A small CTC audio transcriber, trained from scratch.
Model: 9.1M parameters, norm batchnorm, depths [8], widths [320].
Training: muon at rate 0.0069, batches of 128.
Data: trained on short read English sentences (LibriTTS-R), 26041 training examples, 53.6 epochs.
Rows from block 4, named by matrix and row number. Rows with one number belong to one channel. Each number is 200 + 20 x the weight over its row's rms, rounded and kept within 0 to 999. All counts start at 0. After the name is the row's rms in percent of the matrix's.
# filt: filter width-5 conv, dilation 16 (model.blocks.4.filt.weight, 320x320x5), inputs 162-188, a 5 kernel for each
# gate: gate width-5 conv, dilation 16 (model.blocks.4.gate.weight, 320x320x5), inputs 162-188, a 5 kernel for each
filt.282,099,220,190,187,164,223,196,173,199,222,162,200,217,195,201,185,202,188,180,220,204,201,195,191,214,204,197,191,208,216,198,194,197,182,197,201,209,211,224,202,170,195,212,225,228,181,186,197,177,234,191,207,198,220,201,189,211,203,199,197,201,210,237,219,226,166,210,207,208,254,195,193,200,217,217,211,203,195,200,179,190,174,193,159,261,228,212,205,204,201,204,162,194,174,195,186,200,204,232,210,243,201,212,203,240,183,189,203,214,187,205,216,156,198,211,243,191,187,201,223,182,180,193,221,196,196,190,202,242,222,203,207,182,215,195,259
filt.283,096,217,191,239,208,214,207,208,216,168,213,164,185,211,240,152,203,238,217,192,181,218,206,230,177,217,199,184,177,158,202,211,200,178,217,213,170,211,211,175,214,210,248,245,213,192,224,202,206,240,184,202,191,219,187,189,196,234,197,202,207,214,193,192,187,184,177,201,220,197,194,191,151,161,214,196,210,202,261,170,204,210,179,148,190,219,209,172,197,203,164,186,189,177,196,178,214,202,191,191,186,197,193,228,201,177,218,172,230,208,238,224,180,184,214,212,202,217,192,208,208,214,202,205,177,166,186,211,195,207,229,213,209,192,164,208
filt.284,099,207,198,191,200,223,196,211,139,208,215,196,186,236,236,198,202,213,211,239,200,184,205,193,218,228,200,186,170,199,203,186,225,187,233,206,204,185,229,223,180,210,211,201,179,181,201,192,196,217,237,191,191,138,219,217,213,205,217,216,220,222,221,215,177,191,190,231,202,205,183,203,230,188,180,178,182,203,210,195,217,207,183,186,173,187,183,183,213,188,205,193,211,201,210,219,197,207,206,179,220,199,201,210,168,226,203,185,197,181,174,220,201,197,159,221,204,204,176,217,203,191,193,205,194,170,190,191,172,192,214,192,192,192,195,179
filt.285,098,211,229,213,166,190,198,205,227,184,169,227,205,213,193,177,187,221,189,200,190,181,175,187,226,171,190,224,229,202,218,192,185,207,189,222,216,216,229,204,199,193,203,218,225,212,219,231,184,188,210,219,222,187,203,183,185,164,200,210,247,173,202,201,213,240,210,227,204,204,180,191,188,224,214,175,197,197,161,197,210,181,188,229,222,247,214,214,190,212,187,184,197,189,253,157,172,213,198,199,237,218,174,196,160,183,215,211,187,182,209,194,190,213,216,231,181,215,185,200,237,179,165,211,181,174,235,192,214,189,197,198,194,202,186,219
filt.286,103,195,233,185,195,244,204,193,204,178,243,217,170,174,238,196,183,214,205,224,194,209,196,210,237,212,197,201,206,250,185,192,200,181,195,166,204,170,193,156,186,179,208,191,177,160,188,192,202,162,198,218,213,174,196,187,208,190,161,205,162,192,199,197,204,169,196,176,210,171,190,211,181,192,188,184,198,155,202,177,173,224,181,210,253,173,192,191,204,231,202,226,167,168,196,243,199,186,184,228,202,202,168,236,199,178,201,228,217,138,219,165,210,246,234,207,189,185,218,192,210,182,217,214,203,215,228,170,254,202,252,208,178,206,194,184
filt.287,099,212,202,198,226,217,209,173,200,203,211,221,190,208,228,234,241,171,187,205,218,206,193,232,194,186,231,224,168,176,215,194,198,226,206,180,194,231,177,197,185,220,197,182,194,214,198,154,176,191,243,239,208,196,179,221,164,159,235,180,203,186,201,197,200,224,198,232,219,244,181,239,217,169,205,219,183,180,196,165,154,202,181,218,226,174,200,194,203,209,213,181,209,219,201,137,203,197,188,192,219,194,196,227,208,208,224,225,184,206,200,192,197,206,231,216,190,196,187,171,211,215,209,199,164,186,233,194,193,197,192,222,195,225,210,204
filt.288,102,189,180,204,203,207,186,213,198,163,202,218,188,209,187,202,175,212,194,219,215,195,167,173,231,178,201,227,188,212,213,217,195,183,236,189,193,177,192,184,187,215,192,146,182,177,216,212,236,214,231,172,213,195,222,229,203,192,180,214,212,213,216,211,218,195,185,201,224,206,184,190,191,206,230,213,194,229,190,176,158,181,190,208,217,214,219,231,187,233,215,216,199,246,183,180,215,232,205,192,251,213,202,182,193,221,197,180,197,172,178,172,179,198,182,206,195,232,163,185,189,208,190,191,205,176,241,187,199,174,204,212,188,188,205,191
filt.289,103,206,187,189,174,194,209,192,199,215,194,202,219,251,190,209,204,184,167,209,205,197,209,195,184,144,204,205,191,176,196,200,196,213,211,177,185,190,180,200,189,210,199,164,199,228,197,238,179,230,233,201,204,191,192,206,199,239,216,202,188,192,194,246,152,240,200,180,207,185,201,208,216,195,177,187,202,228,199,193,215,204,221,186,196,206,191,202,171,244,131,218,205,226,226,168,200,193,192,217,201,209,193,225,136,229,198,214,195,211,140,186,196,205,183,172,203,208,193,190,204,199,206,183,218,222,225,215,201,183,188,214,198,171,194,200
filt.290,105,178,198,224,199,189,197,199,190,171,182,199,208,189,209,204,195,210,169,244,177,199,206,206,172,144,207,202,228,204,201,200,213,258,222,209,190,202,220,165,218,205,190,216,206,209,205,193,200,175,230,204,219,202,172,185,185,205,233,176,182,191,209,222,221,203,204,200,153,168,193,222,195,193,204,199,202,197,240,258,132,191,181,170,215,208,213,204,241,195,210,188,200,223,228,204,203,196,194,180,162,193,178,255,205,207,201,200,149,219,188,204,197,158,227,202,205,200,197,185,219,184,206,185,162,201,211,180,185,160,179,195,199,188,199,189
filt.291,100,206,223,248,224,220,177,192,211,266,219,198,211,206,169,222,199,181,235,219,197,192,201,202,178,232,186,190,167,201,201,190,219,209,186,218,200,197,162,193,208,209,208,205,221,176,188,201,189,181,228,196,167,212,194,191,207,175,192,215,182,197,210,205,206,209,197,202,217,155,284,223,179,201,209,197,179,206,184,187,146,210,185,165,190,238,207,189,203,146,245,213,187,222,171,209,204,177,223,191,217,179,209,214,197,194,214,233,201,185,237,192,184,196,186,217,196,205,182,217,202,176,192,226,215,255,202,197,193,220,219,193,192,173,196,211
filt.292,098,183,213,247,185,238,191,199,219,160,218,205,197,235,219,220,194,183,194,209,239,204,208,236,175,202,202,188,212,151,220,203,205,159,161,252,164,186,221,188,190,202,178,218,191,198,186,190,261,187,210,209,189,219,168,173,163,185,190,169,199,192,227,226,222,181,211,211,178,220,206,188,207,173,155,214,182,215,193,202,200,227,242,245,231,226,214,204,175,203,152,205,215,172,166,211,233,196,200,194,169,195,186,195,212,196,180,224,185,172,163,189,230,207,201,198,185,173,222,203,227,187,212,220,212,202,158,244,191,207,224,187,223,235,190,204
filt.293,099,189,197,194,191,205,201,206,209,230,193,191,209,201,186,180,173,212,178,198,193,202,229,230,177,214,210,181,182,192,176,197,185,207,201,241,209,204,166,216,194,193,207,185,176,166,206,194,228,184,199,193,197,258,209,216,175,199,240,212,193,195,217,169,188,174,182,208,186,194,214,195,189,216,210,209,207,191,190,183,242,218,195,225,200,196,188,184,191,180,224,184,182,183,208,189,185,228,217,239,193,175,177,220,174,172,185,188,201,215,223,205,190,181,205,213,194,213,177,178,223,202,205,202,229,208,213,201,230,215,220,214,193,160,203,257
filt.294,099,179,210,228,210,180,189,204,215,180,172,193,209,208,187,217,210,194,174,189,234,201,226,172,188,219,189,187,213,237,199,192,196,205,185,218,200,193,184,231,192,177,203,210,248,220,211,179,208,235,161,210,217,164,185,228,200,204,223,207,209,202,205,211,207,199,187,226,189,232,206,208,216,171,186,200,182,207,220,242,169,191,233,204,216,191,187,248,202,233,210,207,222,213,186,163,216,209,232,189,190,190,183,202,207,209,199,216,225,227,184,199,194,195,201,179,177,198,179,216,153,198,237,172,201,218,227,211,198,208,210,200,191,214,213,215
filt.295,099,199,191,228,209,187,192,203,205,212,185,219,176,184,188,214,199,185,228,187,170,191,227,174,214,208,209,175,237,192,197,229,183,204,224,215,194,187,195,196,216,187,217,211,196,215,219,207,216,205,217,187,232,201,188,218,203,240,225,175,209,203,192,216,196,201,214,160,186,206,176,194,178,196,201,223,192,233,195,183,172,188,186,221,207,220,190,173,203,175,157,195,231,202,187,202,183,222,199,179,165,246,216,204,203,246,183,171,200,246,210,203,195,224,212,208,173,197,210,208,221,181,248,178,190,207,221,228,199,213,163,188,210,201,186,210
filt.296,107,200,202,218,157,222,204,177,187,189,208,201,201,185,192,159,196,198,183,180,200,176,143,178,203,179,188,230,179,183,243,198,212,217,188,216,193,213,194,138,208,215,186,189,189,209,207,211,186,207,211,203,204,208,252,194,182,163,208,209,185,208,191,197,181,197,203,217,209,229,220,194,199,191,165,182,202,164,181,182,207,214,207,193,251,199,195,164,202,208,235,204,185,237,236,162,182,188,216,177,172,206,231,186,210,221,208,186,188,200,221,192,199,194,220,176,199,192,168,181,180,214,204,213,207,174,229,208,182,181,215,196,166,206,203,202
filt.297,101,212,228,267,177,185,186,211,220,174,211,209,211,172,195,200,200,208,173,207,221,179,225,255,187,170,154,237,190,201,198,205,208,197,221,191,201,229,155,184,195,183,217,241,211,207,217,196,211,177,213,200,193,184,207,178,172,189,203,185,177,234,208,183,189,195,214,217,152,211,189,211,166,187,203,206,197,205,206,172,208,159,244,197,223,186,191,144,160,214,245,201,168,172,226,200,198,205,215,180,199,189,206,224,222,212,207,220,176,200,253,189,226,216,208,182,224,226,171,205,203,207,190,215,215,190,210,183,182,178,208,198,197,198,238,228
filt.298,101,196,205,188,239,237,199,177,233,185,183,196,220,221,208,204,206,211,223,179,182,194,207,234,200,169,207,204,166,198,188,227,173,205,211,181,198,214,203,167,203,193,234,176,197,202,188,237,195,224,190,197,192,202,170,200,223,198,164,200,148,211,177,193,208,179,215,212,184,215,203,173,188,212,227,209,196,206,259,197,189,203,216,185,229,181,190,204,208,230,185,217,195,259,179,187,203,187,167,197,199,201,217,175,224,195,212,183,179,207,223,202,168,214,215,192,203,184,171,203,190,215,209,183,230,217,198,226,184,221,191,199,206,202,193,219
filt.299,101,193,215,162,166,183,186,174,213,166,175,188,194,195,191,215,188,211,187,197,224,204,207,220,200,228,206,197,200,197,195,182,217,233,192,217,216,224,184,210,170,205,205,222,206,196,181,216,195,194,186,182,211,192,187,189,196,171,208,226,204,212,193,166,203,214,200,193,203,212,221,198,176,223,182,192,208,201,198,217,180,189,200,226,191,174,226,161,221,219,207,224,195,182,196,254,192,177,223,205,185,187,180,209,198,211,201,224,245,190,207,191,205,228,174,158,205,201,233,216,187,224,205,208,219,183,171,220,233,185,195,201,182,196,195,190
filt.300,106,186,204,216,171,188,208,201,236,199,230,198,229,179,193,211,228,179,195,173,200,208,200,173,214,196,191,198,148,170,196,218,197,133,167,196,207,217,194,224,222,165,188,226,196,236,211,204,191,198,223,217,184,171,195,175,214,212,209,214,217,184,216,239,207,242,197,185,211,219,192,213,180,180,190,196,199,200,200,183,222,175,205,185,178,195,221,181,173,195,216,198,221,199,211,207,193,210,204,170,220,213,190,148,228,180,191,221,256,214,212,164,185,175,195,152,198,185,176,175,211,201,219,241,198,209,203,184,189,219,213,199,192,199,195,181
filt.301,105,207,203,192,205,188,191,207,178,221,220,190,213,201,178,240,193,203,185,210,167,210,202,227,189,202,199,163,192,195,216,189,220,199,184,218,196,195,172,229,197,199,187,194,220,157,195,240,204,209,203,204,204,243,220,198,203,193,253,238,215,196,200,186,204,188,199,194,208,224,223,208,211,227,171,197,192,204,242,150,203,197,172,202,229,231,202,222,231,173,208,202,201,190,187,237,206,206,226,192,180,193,194,222,173,205,193,208,186,179,223,203,198,177,188,199,196,206,172,193,200,196,191,209,180,199,197,194,196,264,184,205,192,204,212,229
filt.302,098,178,201,240,172,240,208,212,197,216,166,201,199,191,213,211,194,213,193,203,195,213,206,174,209,197,176,178,157,217,185,189,199,159,197,224,200,178,209,179,236,209,203,215,188,251,198,175,173,214,173,193,207,197,197,183,201,177,192,222,215,202,197,216,226,208,218,208,194,204,208,208,178,180,207,218,209,194,238,211,174,198,196,226,190,168,207,205,207,156,194,214,215,146,222,201,212,201,181,191,211,171,178,182,207,226,222,216,211,146,236,201,208,240,200,214,192,201,256,210,192,192,217,216,191,181,194,180,183,178,218,216,195,206,177,226
filt.303,093,198,221,223,202,179,213,204,214,207,224,210,184,183,202,191,221,192,223,197,201,189,202,178,235,162,212,197,219,183,179,201,190,160,167,193,226,196,265,185,211,212,203,256,196,188,166,198,206,216,191,191,206,125,222,192,184,183,187,246,223,206,219,216,183,217,223,172,189,238,204,184,224,203,178,208,195,224,215,198,208,158,202,170,229,213,175,204,197,211,200,153,206,205,219,228,217,186,203,201,183,226,218,209,181,198,172,185,244,192,203,208,185,179,202,180,220,180,186,201,196,188,189,232,186,179,223,189,217,248,220,200,185,191,175,173
filt.304,102,219,195,165,256,211,214,185,255,212,181,192,202,173,179,182,184,188,203,186,243,194,219,248,190,178,224,184,186,190,202,220,141,176,208,156,212,172,181,178,186,204,225,221,176,204,205,204,201,185,184,214,231,196,208,156,221,215,166,204,196,210,211,155,203,197,196,185,230,200,235,194,217,243,204,214,192,218,183,169,211,210,209,175,207,213,203,222,217,155,211,196,199,188,237,146,197,199,204,234,190,188,194,202,194,205,170,226,207,208,200,209,221,226,192,184,179,197,192,217,202,216,189,214,201,227,214,211,218,191,214,195,211,197,198,229
filt.305,099,197,222,208,202,228,187,182,206,198,159,223,203,177,165,174,206,241,189,208,227,190,186,248,192,202,219,225,185,211,202,200,187,199,207,205,194,213,176,167,155,207,179,208,200,172,198,188,198,214,209,188,187,220,190,204,172,205,181,237,189,205,165,188,169,192,186,205,154,228,227,183,205,210,133,184,207,215,193,178,151,181,188,199,206,243,207,224,197,198,202,197,216,184,179,159,173,205,217,210,206,229,195,206,218,200,206,168,199,192,156,208,206,193,181,193,193,232,206,163,182,200,161,209,192,175,183,200,197,202,209,219,201,195,202,176
filt.306,097,217,187,204,216,196,194,164,207,191,195,209,185,214,204,166,208,205,181,195,209,179,209,180,168,195,205,221,160,194,220,205,223,148,252,189,193,195,225,219,195,202,199,184,209,209,202,215,217,192,182,184,202,214,235,197,197,228,188,239,202,199,219,227,205,182,182,208,215,218,182,195,153,195,206,177,178,182,206,178,212,212,199,193,196,199,206,191,196,217,206,241,212,232,220,204,215,189,170,218,179,238,194,223,192,199,219,212,187,176,193,200,202,208,186,184,207,200,200,220,195,207,182,223,204,180,179,187,208,219,205,232,200,192,216,211
filt.307,102,221,192,178,220,180,200,217,179,201,180,203,194,213,225,180,169,193,189,201,199,215,180,203,191,164,177,183,236,203,206,190,182,173,181,158,185,200,181,206,174,197,214,206,218,155,190,185,165,204,189,218,164,200,233,182,227,186,223,188,232,203,218,195,197,216,190,189,193,192,209,189,212,217,222,179,182,199,240,178,237,229,212,190,221,213,179,176,186,198,218,207,172,157,184,223,230,210,220,172,211,186,196,202,216,232,181,202,222,199,195,219,196,181,219,194,199,188,164,202,200,207,215,181,191,175,213,186,226,193,200,206,210,206,201,233
gate.282,098,208,201,206,173,209,194,182,183,239,200,191,204,203,184,192,199,187,178,180,221,197,184,162,211,201,215,221,164,188,188,205,209,191,217,180,190,225,208,271,178,212,187,177,174,253,207,188,203,220,191,205,207,196,255,210,202,182,159,203,182,206,168,182,203,187,202,229,185,172,194,188,197,229,222,200,185,196,142,149,229,219,199,235,208,206,203,153,196,178,205,206,228,207,178,199,191,210,213,228,181,208,214,232,157,193,187,224,239,205,205,208,245,219,193,206,220,193,171,200,232,202,207,180,213,213,193,200,187,224,192,196,223,206,211,194
gate.283,101,206,230,210,192,228,192,194,207,203,219,223,195,183,207,214,200,225,178,186,200,208,172,140,185,209,196,187,201,213,249,197,224,205,224,205,189,193,217,210,208,189,202,221,193,171,211,202,201,169,200,212,185,199,212,247,195,190,159,210,169,210,204,198,165,176,185,209,215,201,205,193,190,239,176,201,200,221,231,205,210,196,172,240,201,167,211,189,186,159,188,213,194,183,210,188,191,210,211,178,212,210,174,180,177,201,211,184,239,194,190,183,204,224,190,222,183,205,209,189,176,173,202,209,207,168,198,208,203,168,208,237,182,196,257,195
gate.284,097,201,183,227,201,190,216,197,205,181,195,189,212,184,241,194,188,180,169,204,220,196,193,182,219,200,201,216,177,164,166,197,210,199,178,148,228,173,197,237,216,215,214,198,206,186,207,204,180,177,174,194,180,185,196,234,208,198,215,211,209,204,211,221,199,198,210,212,178,197,203,184,194,193,176,195,203,198,222,140,222,207,207,200,200,193,194,199,159,247,178,197,175,209,217,184,188,188,213,166,218,170,211,197,180,235,199,220,223,184,197,185,198,237,193,192,211,196,206,191,202,191,198,186,177,209,190,169,219,192,238,185,178,199,170,204
gate.285,101,197,182,185,205,197,209,217,201,239,211,187,206,178,213,183,187,165,240,200,211,190,203,188,191,183,212,218,154,209,208,196,193,197,217,218,211,188,199,211,183,202,190,179,240,163,205,193,198,197,226,198,223,259,192,211,222,221,180,166,168,208,176,185,200,193,192,206,220,206,195,197,212,186,178,196,204,228,231,197,225,183,219,184,208,205,179,179,228,195,202,196,201,218,169,195,194,150,179,179,171,214,218,162,211,198,215,190,193,227,194,196,173,216,199,215,191,187,209,179,195,190,226,218,204,225,212,217,220,203,198,219,223,195,198,202
gate.286,101,200,166,173,190,204,214,181,222,192,190,183,190,155,185,184,196,209,251,200,211,218,230,202,203,204,183,175,209,210,188,227,263,174,199,182,179,234,196,160,184,206,191,196,159,218,211,220,125,208,187,188,212,212,222,195,214,222,176,232,206,208,234,192,221,210,214,180,225,164,194,197,191,208,217,198,207,168,250,215,185,190,215,181,202,195,227,213,224,190,191,221,190,185,181,193,183,204,206,224,207,206,213,182,211,196,236,216,158,193,184,190,238,176,188,216,189,219,193,177,159,184,158,184,210,176,197,192,193,219,200,201,175,195,217,203
gate.287,094,187,216,206,193,245,235,215,213,180,219,217,202,200,252,196,191,185,187,207,186,219,177,225,192,209,197,227,210,256,212,198,194,199,202,191,183,208,227,228,211,207,175,190,210,184,202,199,187,254,169,170,190,198,181,176,188,184,184,197,213,192,213,203,204,240,207,180,184,199,213,206,216,184,196,203,191,174,202,177,213,207,174,222,229,201,217,222,188,204,197,201,191,180,168,169,194,200,174,200,231,170,183,183,201,218,189,224,220,187,165,197,208,200,197,206,189,191,188,208,217,194,222,172,237,210,226,192,198,208,192,196,212,222,193,188
gate.288,101,167,195,204,195,262,216,210,156,174,214,179,168,213,177,192,199,202,175,218,214,235,191,162,205,199,224,200,183,194,202,234,248,207,193,217,203,241,157,197,205,192,154,158,197,195,182,167,178,199,218,189,209,234,201,216,226,218,220,191,178,198,209,194,244,189,188,196,207,174,194,182,181,169,213,227,189,201,194,200,192,168,192,193,181,195,202,200,189,185,196,195,216,202,165,213,183,188,202,209,195,234,208,227,200,228,213,196,225,219,148,195,196,188,193,212,204,152,188,214,185,210,205,188,203,204,217,205,189,206,210,215,219,227,231,185
gate.289,105,209,186,190,145,210,188,204,210,181,222,219,194,164,190,211,178,199,198,190,202,197,191,200,155,188,201,172,204,190,189,206,210,208,200,212,166,234,186,210,217,206,189,207,203,170,184,146,180,205,190,178,156,225,193,223,180,214,189,190,203,214,184,215,182,174,221,201,165,192,216,172,174,217,190,199,186,196,215,206,210,191,182,166,165,227,177,204,171,178,193,231,230,195,212,222,214,220,197,196,213,189,209,213,224,204,208,190,200,204,191,225,166,182,209,195,210,223,220,201,210,195,207,225,175,212,201,172,221,190,194,206,202,197,155,192
gate.290,102,194,182,191,228,215,223,198,210,210,211,193,188,216,201,171,196,209,177,204,225,197,180,216,193,226,212,180,229,223,199,222,230,198,223,203,197,219,204,209,206,170,190,236,192,208,224,186,179,197,217,225,218,219,195,188,204,160,199,178,222,194,191,179,188,191,211,188,219,181,178,195,216,193,202,222,221,171,242,189,201,203,197,182,242,221,217,207,177,173,208,203,166,211,217,218,186,211,172,186,188,201,231,193,209,177,191,201,192,218,182,215,219,158,218,190,223,210,154,212,212,203,179,168,211,228,189,187,189,188,150,206,197,192,196,191
gate.291,103,213,219,192,206,212,194,192,182,230,159,190,191,188,190,171,196,203,198,189,176,195,178,214,199,184,196,177,199,196,207,202,157,140,150,196,171,188,234,199,189,179,170,218,196,181,198,178,178,212,194,183,225,180,191,194,206,166,189,190,208,188,236,227,213,174,239,160,212,218,191,197,200,198,202,142,221,213,192,209,195,233,213,172,197,184,194,196,208,175,198,199,205,209,181,216,196,180,197,175,229,151,223,175,199,191,186,167,210,180,189,215,211,219,189,215,240,215,194,226,200,172,181,222,206,201,196,219,221,201,201,197,200,177,167,187
gate.292,093,188,188,223,201,201,183,197,197,221,178,197,163,226,152,195,194,205,194,150,182,194,189,208,214,189,208,183,188,205,221,194,204,177,169,184,197,207,197,230,146,197,202,176,183,254,160,173,244,192,202,187,214,193,203,175,223,177,170,206,194,192,193,216,234,208,186,207,215,209,220,217,197,195,204,183,205,173,217,195,162,207,161,217,233,179,210,197,174,195,155,231,205,206,177,186,178,178,178,189,180,182,209,191,217,220,181,206,220,197,186,172,187,209,224,231,224,203,182,176,218,193,205,187,171,181,184,200,176,197,196,213,177,237,211,209
gate.293,103,194,224,179,206,201,228,189,191,210,186,192,188,192,179,206,190,191,210,203,253,193,195,185,218,212,185,172,195,186,160,216,196,188,239,228,209,179,226,181,206,189,187,162,199,181,186,197,250,212,215,237,197,237,195,209,188,208,203,223,187,200,225,196,201,224,211,203,188,222,210,197,193,199,150,152,210,215,239,182,207,206,188,153,206,189,169,167,219,172,202,222,185,211,208,226,200,228,186,209,183,194,198,214,223,176,198,214,235,204,202,214,206,173,183,185,213,232,204,170,201,199,190,224,180,177,222,180,172,206,213,247,179,202,183,202
gate.294,099,215,170,222,230,189,218,221,201,252,228,216,192,208,186,192,184,176,232,184,160,222,225,219,172,200,212,212,190,193,174,187,203,186,181,211,229,212,230,175,233,173,202,194,200,190,180,183,184,217,233,182,208,214,202,195,164,186,163,207,258,256,204,206,239,242,200,195,153,192,206,203,193,225,172,207,201,197,184,204,234,180,217,177,196,249,168,209,204,145,187,192,195,190,215,253,191,193,188,223,185,205,218,219,198,219,211,211,220,203,233,231,210,226,188,186,221,202,223,185,207,205,194,192,219,174,192,220,212,164,197,205,229,205,202,208
gate.295,095,180,231,215,157,172,191,188,204,188,189,191,223,204,194,165,214,204,193,217,187,197,171,212,217,203,180,162,174,187,216,180,190,218,203,188,207,199,207,208,217,197,189,183,220,191,177,199,195,212,220,210,156,236,209,236,198,204,170,212,184,194,185,194,192,221,199,189,191,197,197,183,183,199,181,221,211,194,219,210,221,183,204,186,186,241,204,181,239,195,175,166,167,194,223,186,218,191,188,197,169,201,191,170,170,208,179,216,213,201,207,194,189,175,197,211,178,191,229,187,210,188,213,216,179,213,241,264,240,203,177,217,187,175,201,188
gate.296,104,219,171,188,213,216,208,222,194,225,200,192,183,206,193,172,202,198,193,224,189,189,190,203,213,199,197,176,227,190,202,187,197,183,200,215,189,235,228,215,198,218,208,214,215,197,188,176,240,184,184,231,193,185,199,202,194,207,237,221,200,211,198,203,195,195,200,167,179,195,208,204,185,231,192,206,204,220,239,218,171,208,162,176,235,211,179,171,195,177,198,231,189,172,190,209,243,183,196,194,193,165,224,228,191,189,206,206,250,214,207,205,222,196,165,192,171,201,259,212,173,222,213,188,192,205,207,196,203,199,190,211,198,203,180,209
gate.297,102,208,207,179,207,187,206,197,200,219,198,214,217,183,169,223,190,194,204,223,164,188,197,191,192,157,241,169,224,199,229,214,214,177,189,214,216,211,189,249,208,212,213,196,212,174,197,188,137,206,191,169,207,207,189,205,223,197,164,220,195,199,189,234,176,190,184,163,221,184,175,186,187,218,205,206,199,181,224,225,189,243,196,207,173,205,242,192,171,212,188,207,221,202,208,197,180,192,197,192,193,208,182,233,197,180,168,182,211,198,231,230,171,186,216,229,201,228,175,190,210,207,204,194,181,230,212,191,212,210,205,203,184,203,192,183
gate.298,102,190,232,214,190,204,200,233,178,195,232,208,185,206,200,216,216,246,215,225,197,226,223,222,211,203,244,170,175,220,246,194,175,216,179,221,222,191,199,187,187,195,183,179,218,179,204,223,222,180,182,204,221,239,197,227,226,195,207,252,236,192,229,172,195,192,225,191,160,214,197,189,200,251,196,171,196,206,235,157,175,231,203,196,238,198,202,219,168,213,180,187,226,169,205,202,218,216,190,215,217,216,190,199,214,218,215,217,248,206,190,179,179,167,195,206,205,181,184,204,226,208,200,233,180,206,193,238,200,242,232,196,213,223,237,216
gate.299,097,209,203,197,236,229,176,213,200,197,208,212,203,190,193,180,219,211,215,217,181,201,205,178,202,183,193,188,155,223,208,182,201,235,170,232,209,192,196,187,145,223,199,206,188,193,201,203,171,206,170,177,197,188,250,203,205,222,225,228,201,195,235,188,176,227,203,221,209,200,195,185,204,235,189,192,195,190,208,226,174,159,245,207,212,256,220,182,203,180,165,200,210,211,201,195,208,185,189,248,216,206,190,157,194,167,191,203,219,208,215,190,208,211,217,198,200,183,237,222,216,211,204,215,188,186,198,235,172,195,205,187,215,192,170,233
gate.300,105,202,173,183,204,204,206,210,222,194,186,211,187,209,191,179,196,200,205,184,223,194,176,165,231,200,197,209,213,202,195,194,182,214,190,196,199,201,207,233,202,192,240,206,228,224,212,175,187,181,196,208,215,171,221,221,171,178,223,170,184,221,176,186,228,227,209,178,182,200,176,199,221,180,180,187,207,214,183,232,204,203,195,190,205,212,186,209,189,159,191,175,157,212,221,245,205,192,193,200,206,192,200,232,182,209,225,177,207,240,191,218,229,213,184,212,217,185,212,207,195,186,190,214,193,172,179,224,188,174,203,197,205,187,206,178
gate.301,101,211,201,191,210,234,178,189,148,180,199,212,210,212,169,212,189,176,163,179,255,182,177,163,175,212,181,202,189,175,223,179,188,196,170,165,202,179,200,162,234,177,211,207,205,184,195,221,206,211,198,207,200,188,180,205,209,162,187,187,200,190,195,196,211,225,194,198,202,189,199,187,186,203,212,220,204,197,201,190,224,178,225,196,260,178,203,191,187,195,209,161,221,176,224,202,202,193,180,202,183,202,199,213,169,192,204,210,192,205,192,216,217,169,199,193,190,186,142,179,183,191,201,197,185,199,217,206,219,227,228,194,198,198,195,220
gate.302,098,214,232,189,225,219,227,224,222,192,209,201,199,196,154,198,209,190,168,209,169,203,206,220,221,186,235,218,165,197,180,223,196,238,191,219,208,191,238,183,212,211,192,183,236,169,180,204,196,216,201,181,215,202,210,195,203,191,206,165,252,186,215,197,187,176,182,170,198,174,179,183,195,161,201,245,213,211,205,181,200,206,207,200,209,210,181,171,208,198,243,216,190,205,166,235,184,195,199,183,159,189,200,214,168,191,201,224,181,198,193,208,204,221,209,189,205,203,172,178,175,208,156,202,192,224,206,224,206,216,208,210,192,224,201,197
gate.303,103,197,181,176,213,245,221,205,211,219,207,194,208,198,177,194,193,207,184,232,213,207,190,194,199,184,156,230,197,200,226,212,216,214,205,223,208,209,213,195,168,170,190,190,232,197,219,215,223,218,216,221,191,192,182,193,194,218,201,234,209,190,204,169,244,198,194,196,186,181,207,213,210,207,173,215,240,200,200,216,203,216,205,176,206,214,194,151,210,208,182,200,201,193,194,220,198,226,159,204,193,181,208,218,221,205,190,199,190,189,171,198,203,158,180,219,219,204,164,222,183,177,220,169,207,236,196,185,250,181,188,187,193,212,216,194
gate.304,104,197,226,218,199,217,186,228,190,228,175,181,205,207,183,210,175,170,185,210,187,186,191,163,204,223,207,181,206,198,179,184,194,222,204,197,191,247,206,170,214,219,192,207,212,203,197,178,171,221,169,202,146,175,218,210,202,189,180,198,203,195,189,160,218,202,187,185,183,194,215,196,206,157,205,217,188,224,231,170,156,215,168,162,226,229,197,188,176,189,202,189,163,210,222,162,187,204,176,205,193,193,152,198,213,217,220,204,171,188,208,223,250,207,198,186,177,192,205,205,204,214,183,235,192,198,208,164,217,205,217,196,203,220,197,186
gate.305,102,212,209,166,208,187,214,178,230,198,220,211,196,182,181,214,219,213,179,198,228,224,210,177,196,178,223,198,170,227,171,196,187,222,170,217,193,214,208,190,212,222,195,226,212,196,192,188,148,202,217,222,216,219,211,198,200,179,180,216,203,188,202,183,235,224,198,177,172,225,200,208,201,216,218,195,217,175,137,174,182,213,198,144,221,219,168,218,217,193,200,181,210,180,211,251,187,205,240,222,194,200,213,206,211,205,181,196,243,191,200,201,184,225,204,197,214,212,181,220,193,182,181,175,180,213,204,218,202,211,206,204,194,239,182,223
gate.306,104,180,211,132,215,203,214,213,211,201,192,185,183,114,202,205,199,222,227,197,208,214,171,182,207,191,205,201,188,187,224,196,196,166,192,214,203,211,194,177,233,208,223,172,198,198,176,200,208,194,200,225,184,191,187,230,184,189,260,197,176,187,205,192,215,196,179,189,166,203,199,197,176,212,197,203,190,227,231,178,194,206,172,235,223,221,169,182,216,200,192,224,214,196,208,218,195,175,229,201,191,216,155,228,198,201,241,180,167,176,192,180,232,194,210,169,196,212,200,236,216,195,201,227,223,201,211,181,218,204,183,207,217,199,211,213
gate.307,101,200,175,189,207,196,182,182,222,176,226,199,215,207,186,196,188,196,225,188,198,224,199,153,211,174,198,192,174,189,179,207,223,190,197,200,200,192,226,211,172,171,186,241,186,203,203,198,213,171,192,190,187,180,204,177,195,212,200,216,198,213,212,185,198,194,213,172,210,202,191,198,203,188,208,213,222,257,170,229,223,192,212,224,200,187,188,183,219,202,203,202,225,245,189,161,239,235,162,197,207,189,190,203,192,194,201,219,203,220,221,197,205,170,213,194,188,209,172,186,184,209,186,178,199,198,201,233,216,208,211,198,227,196,220,202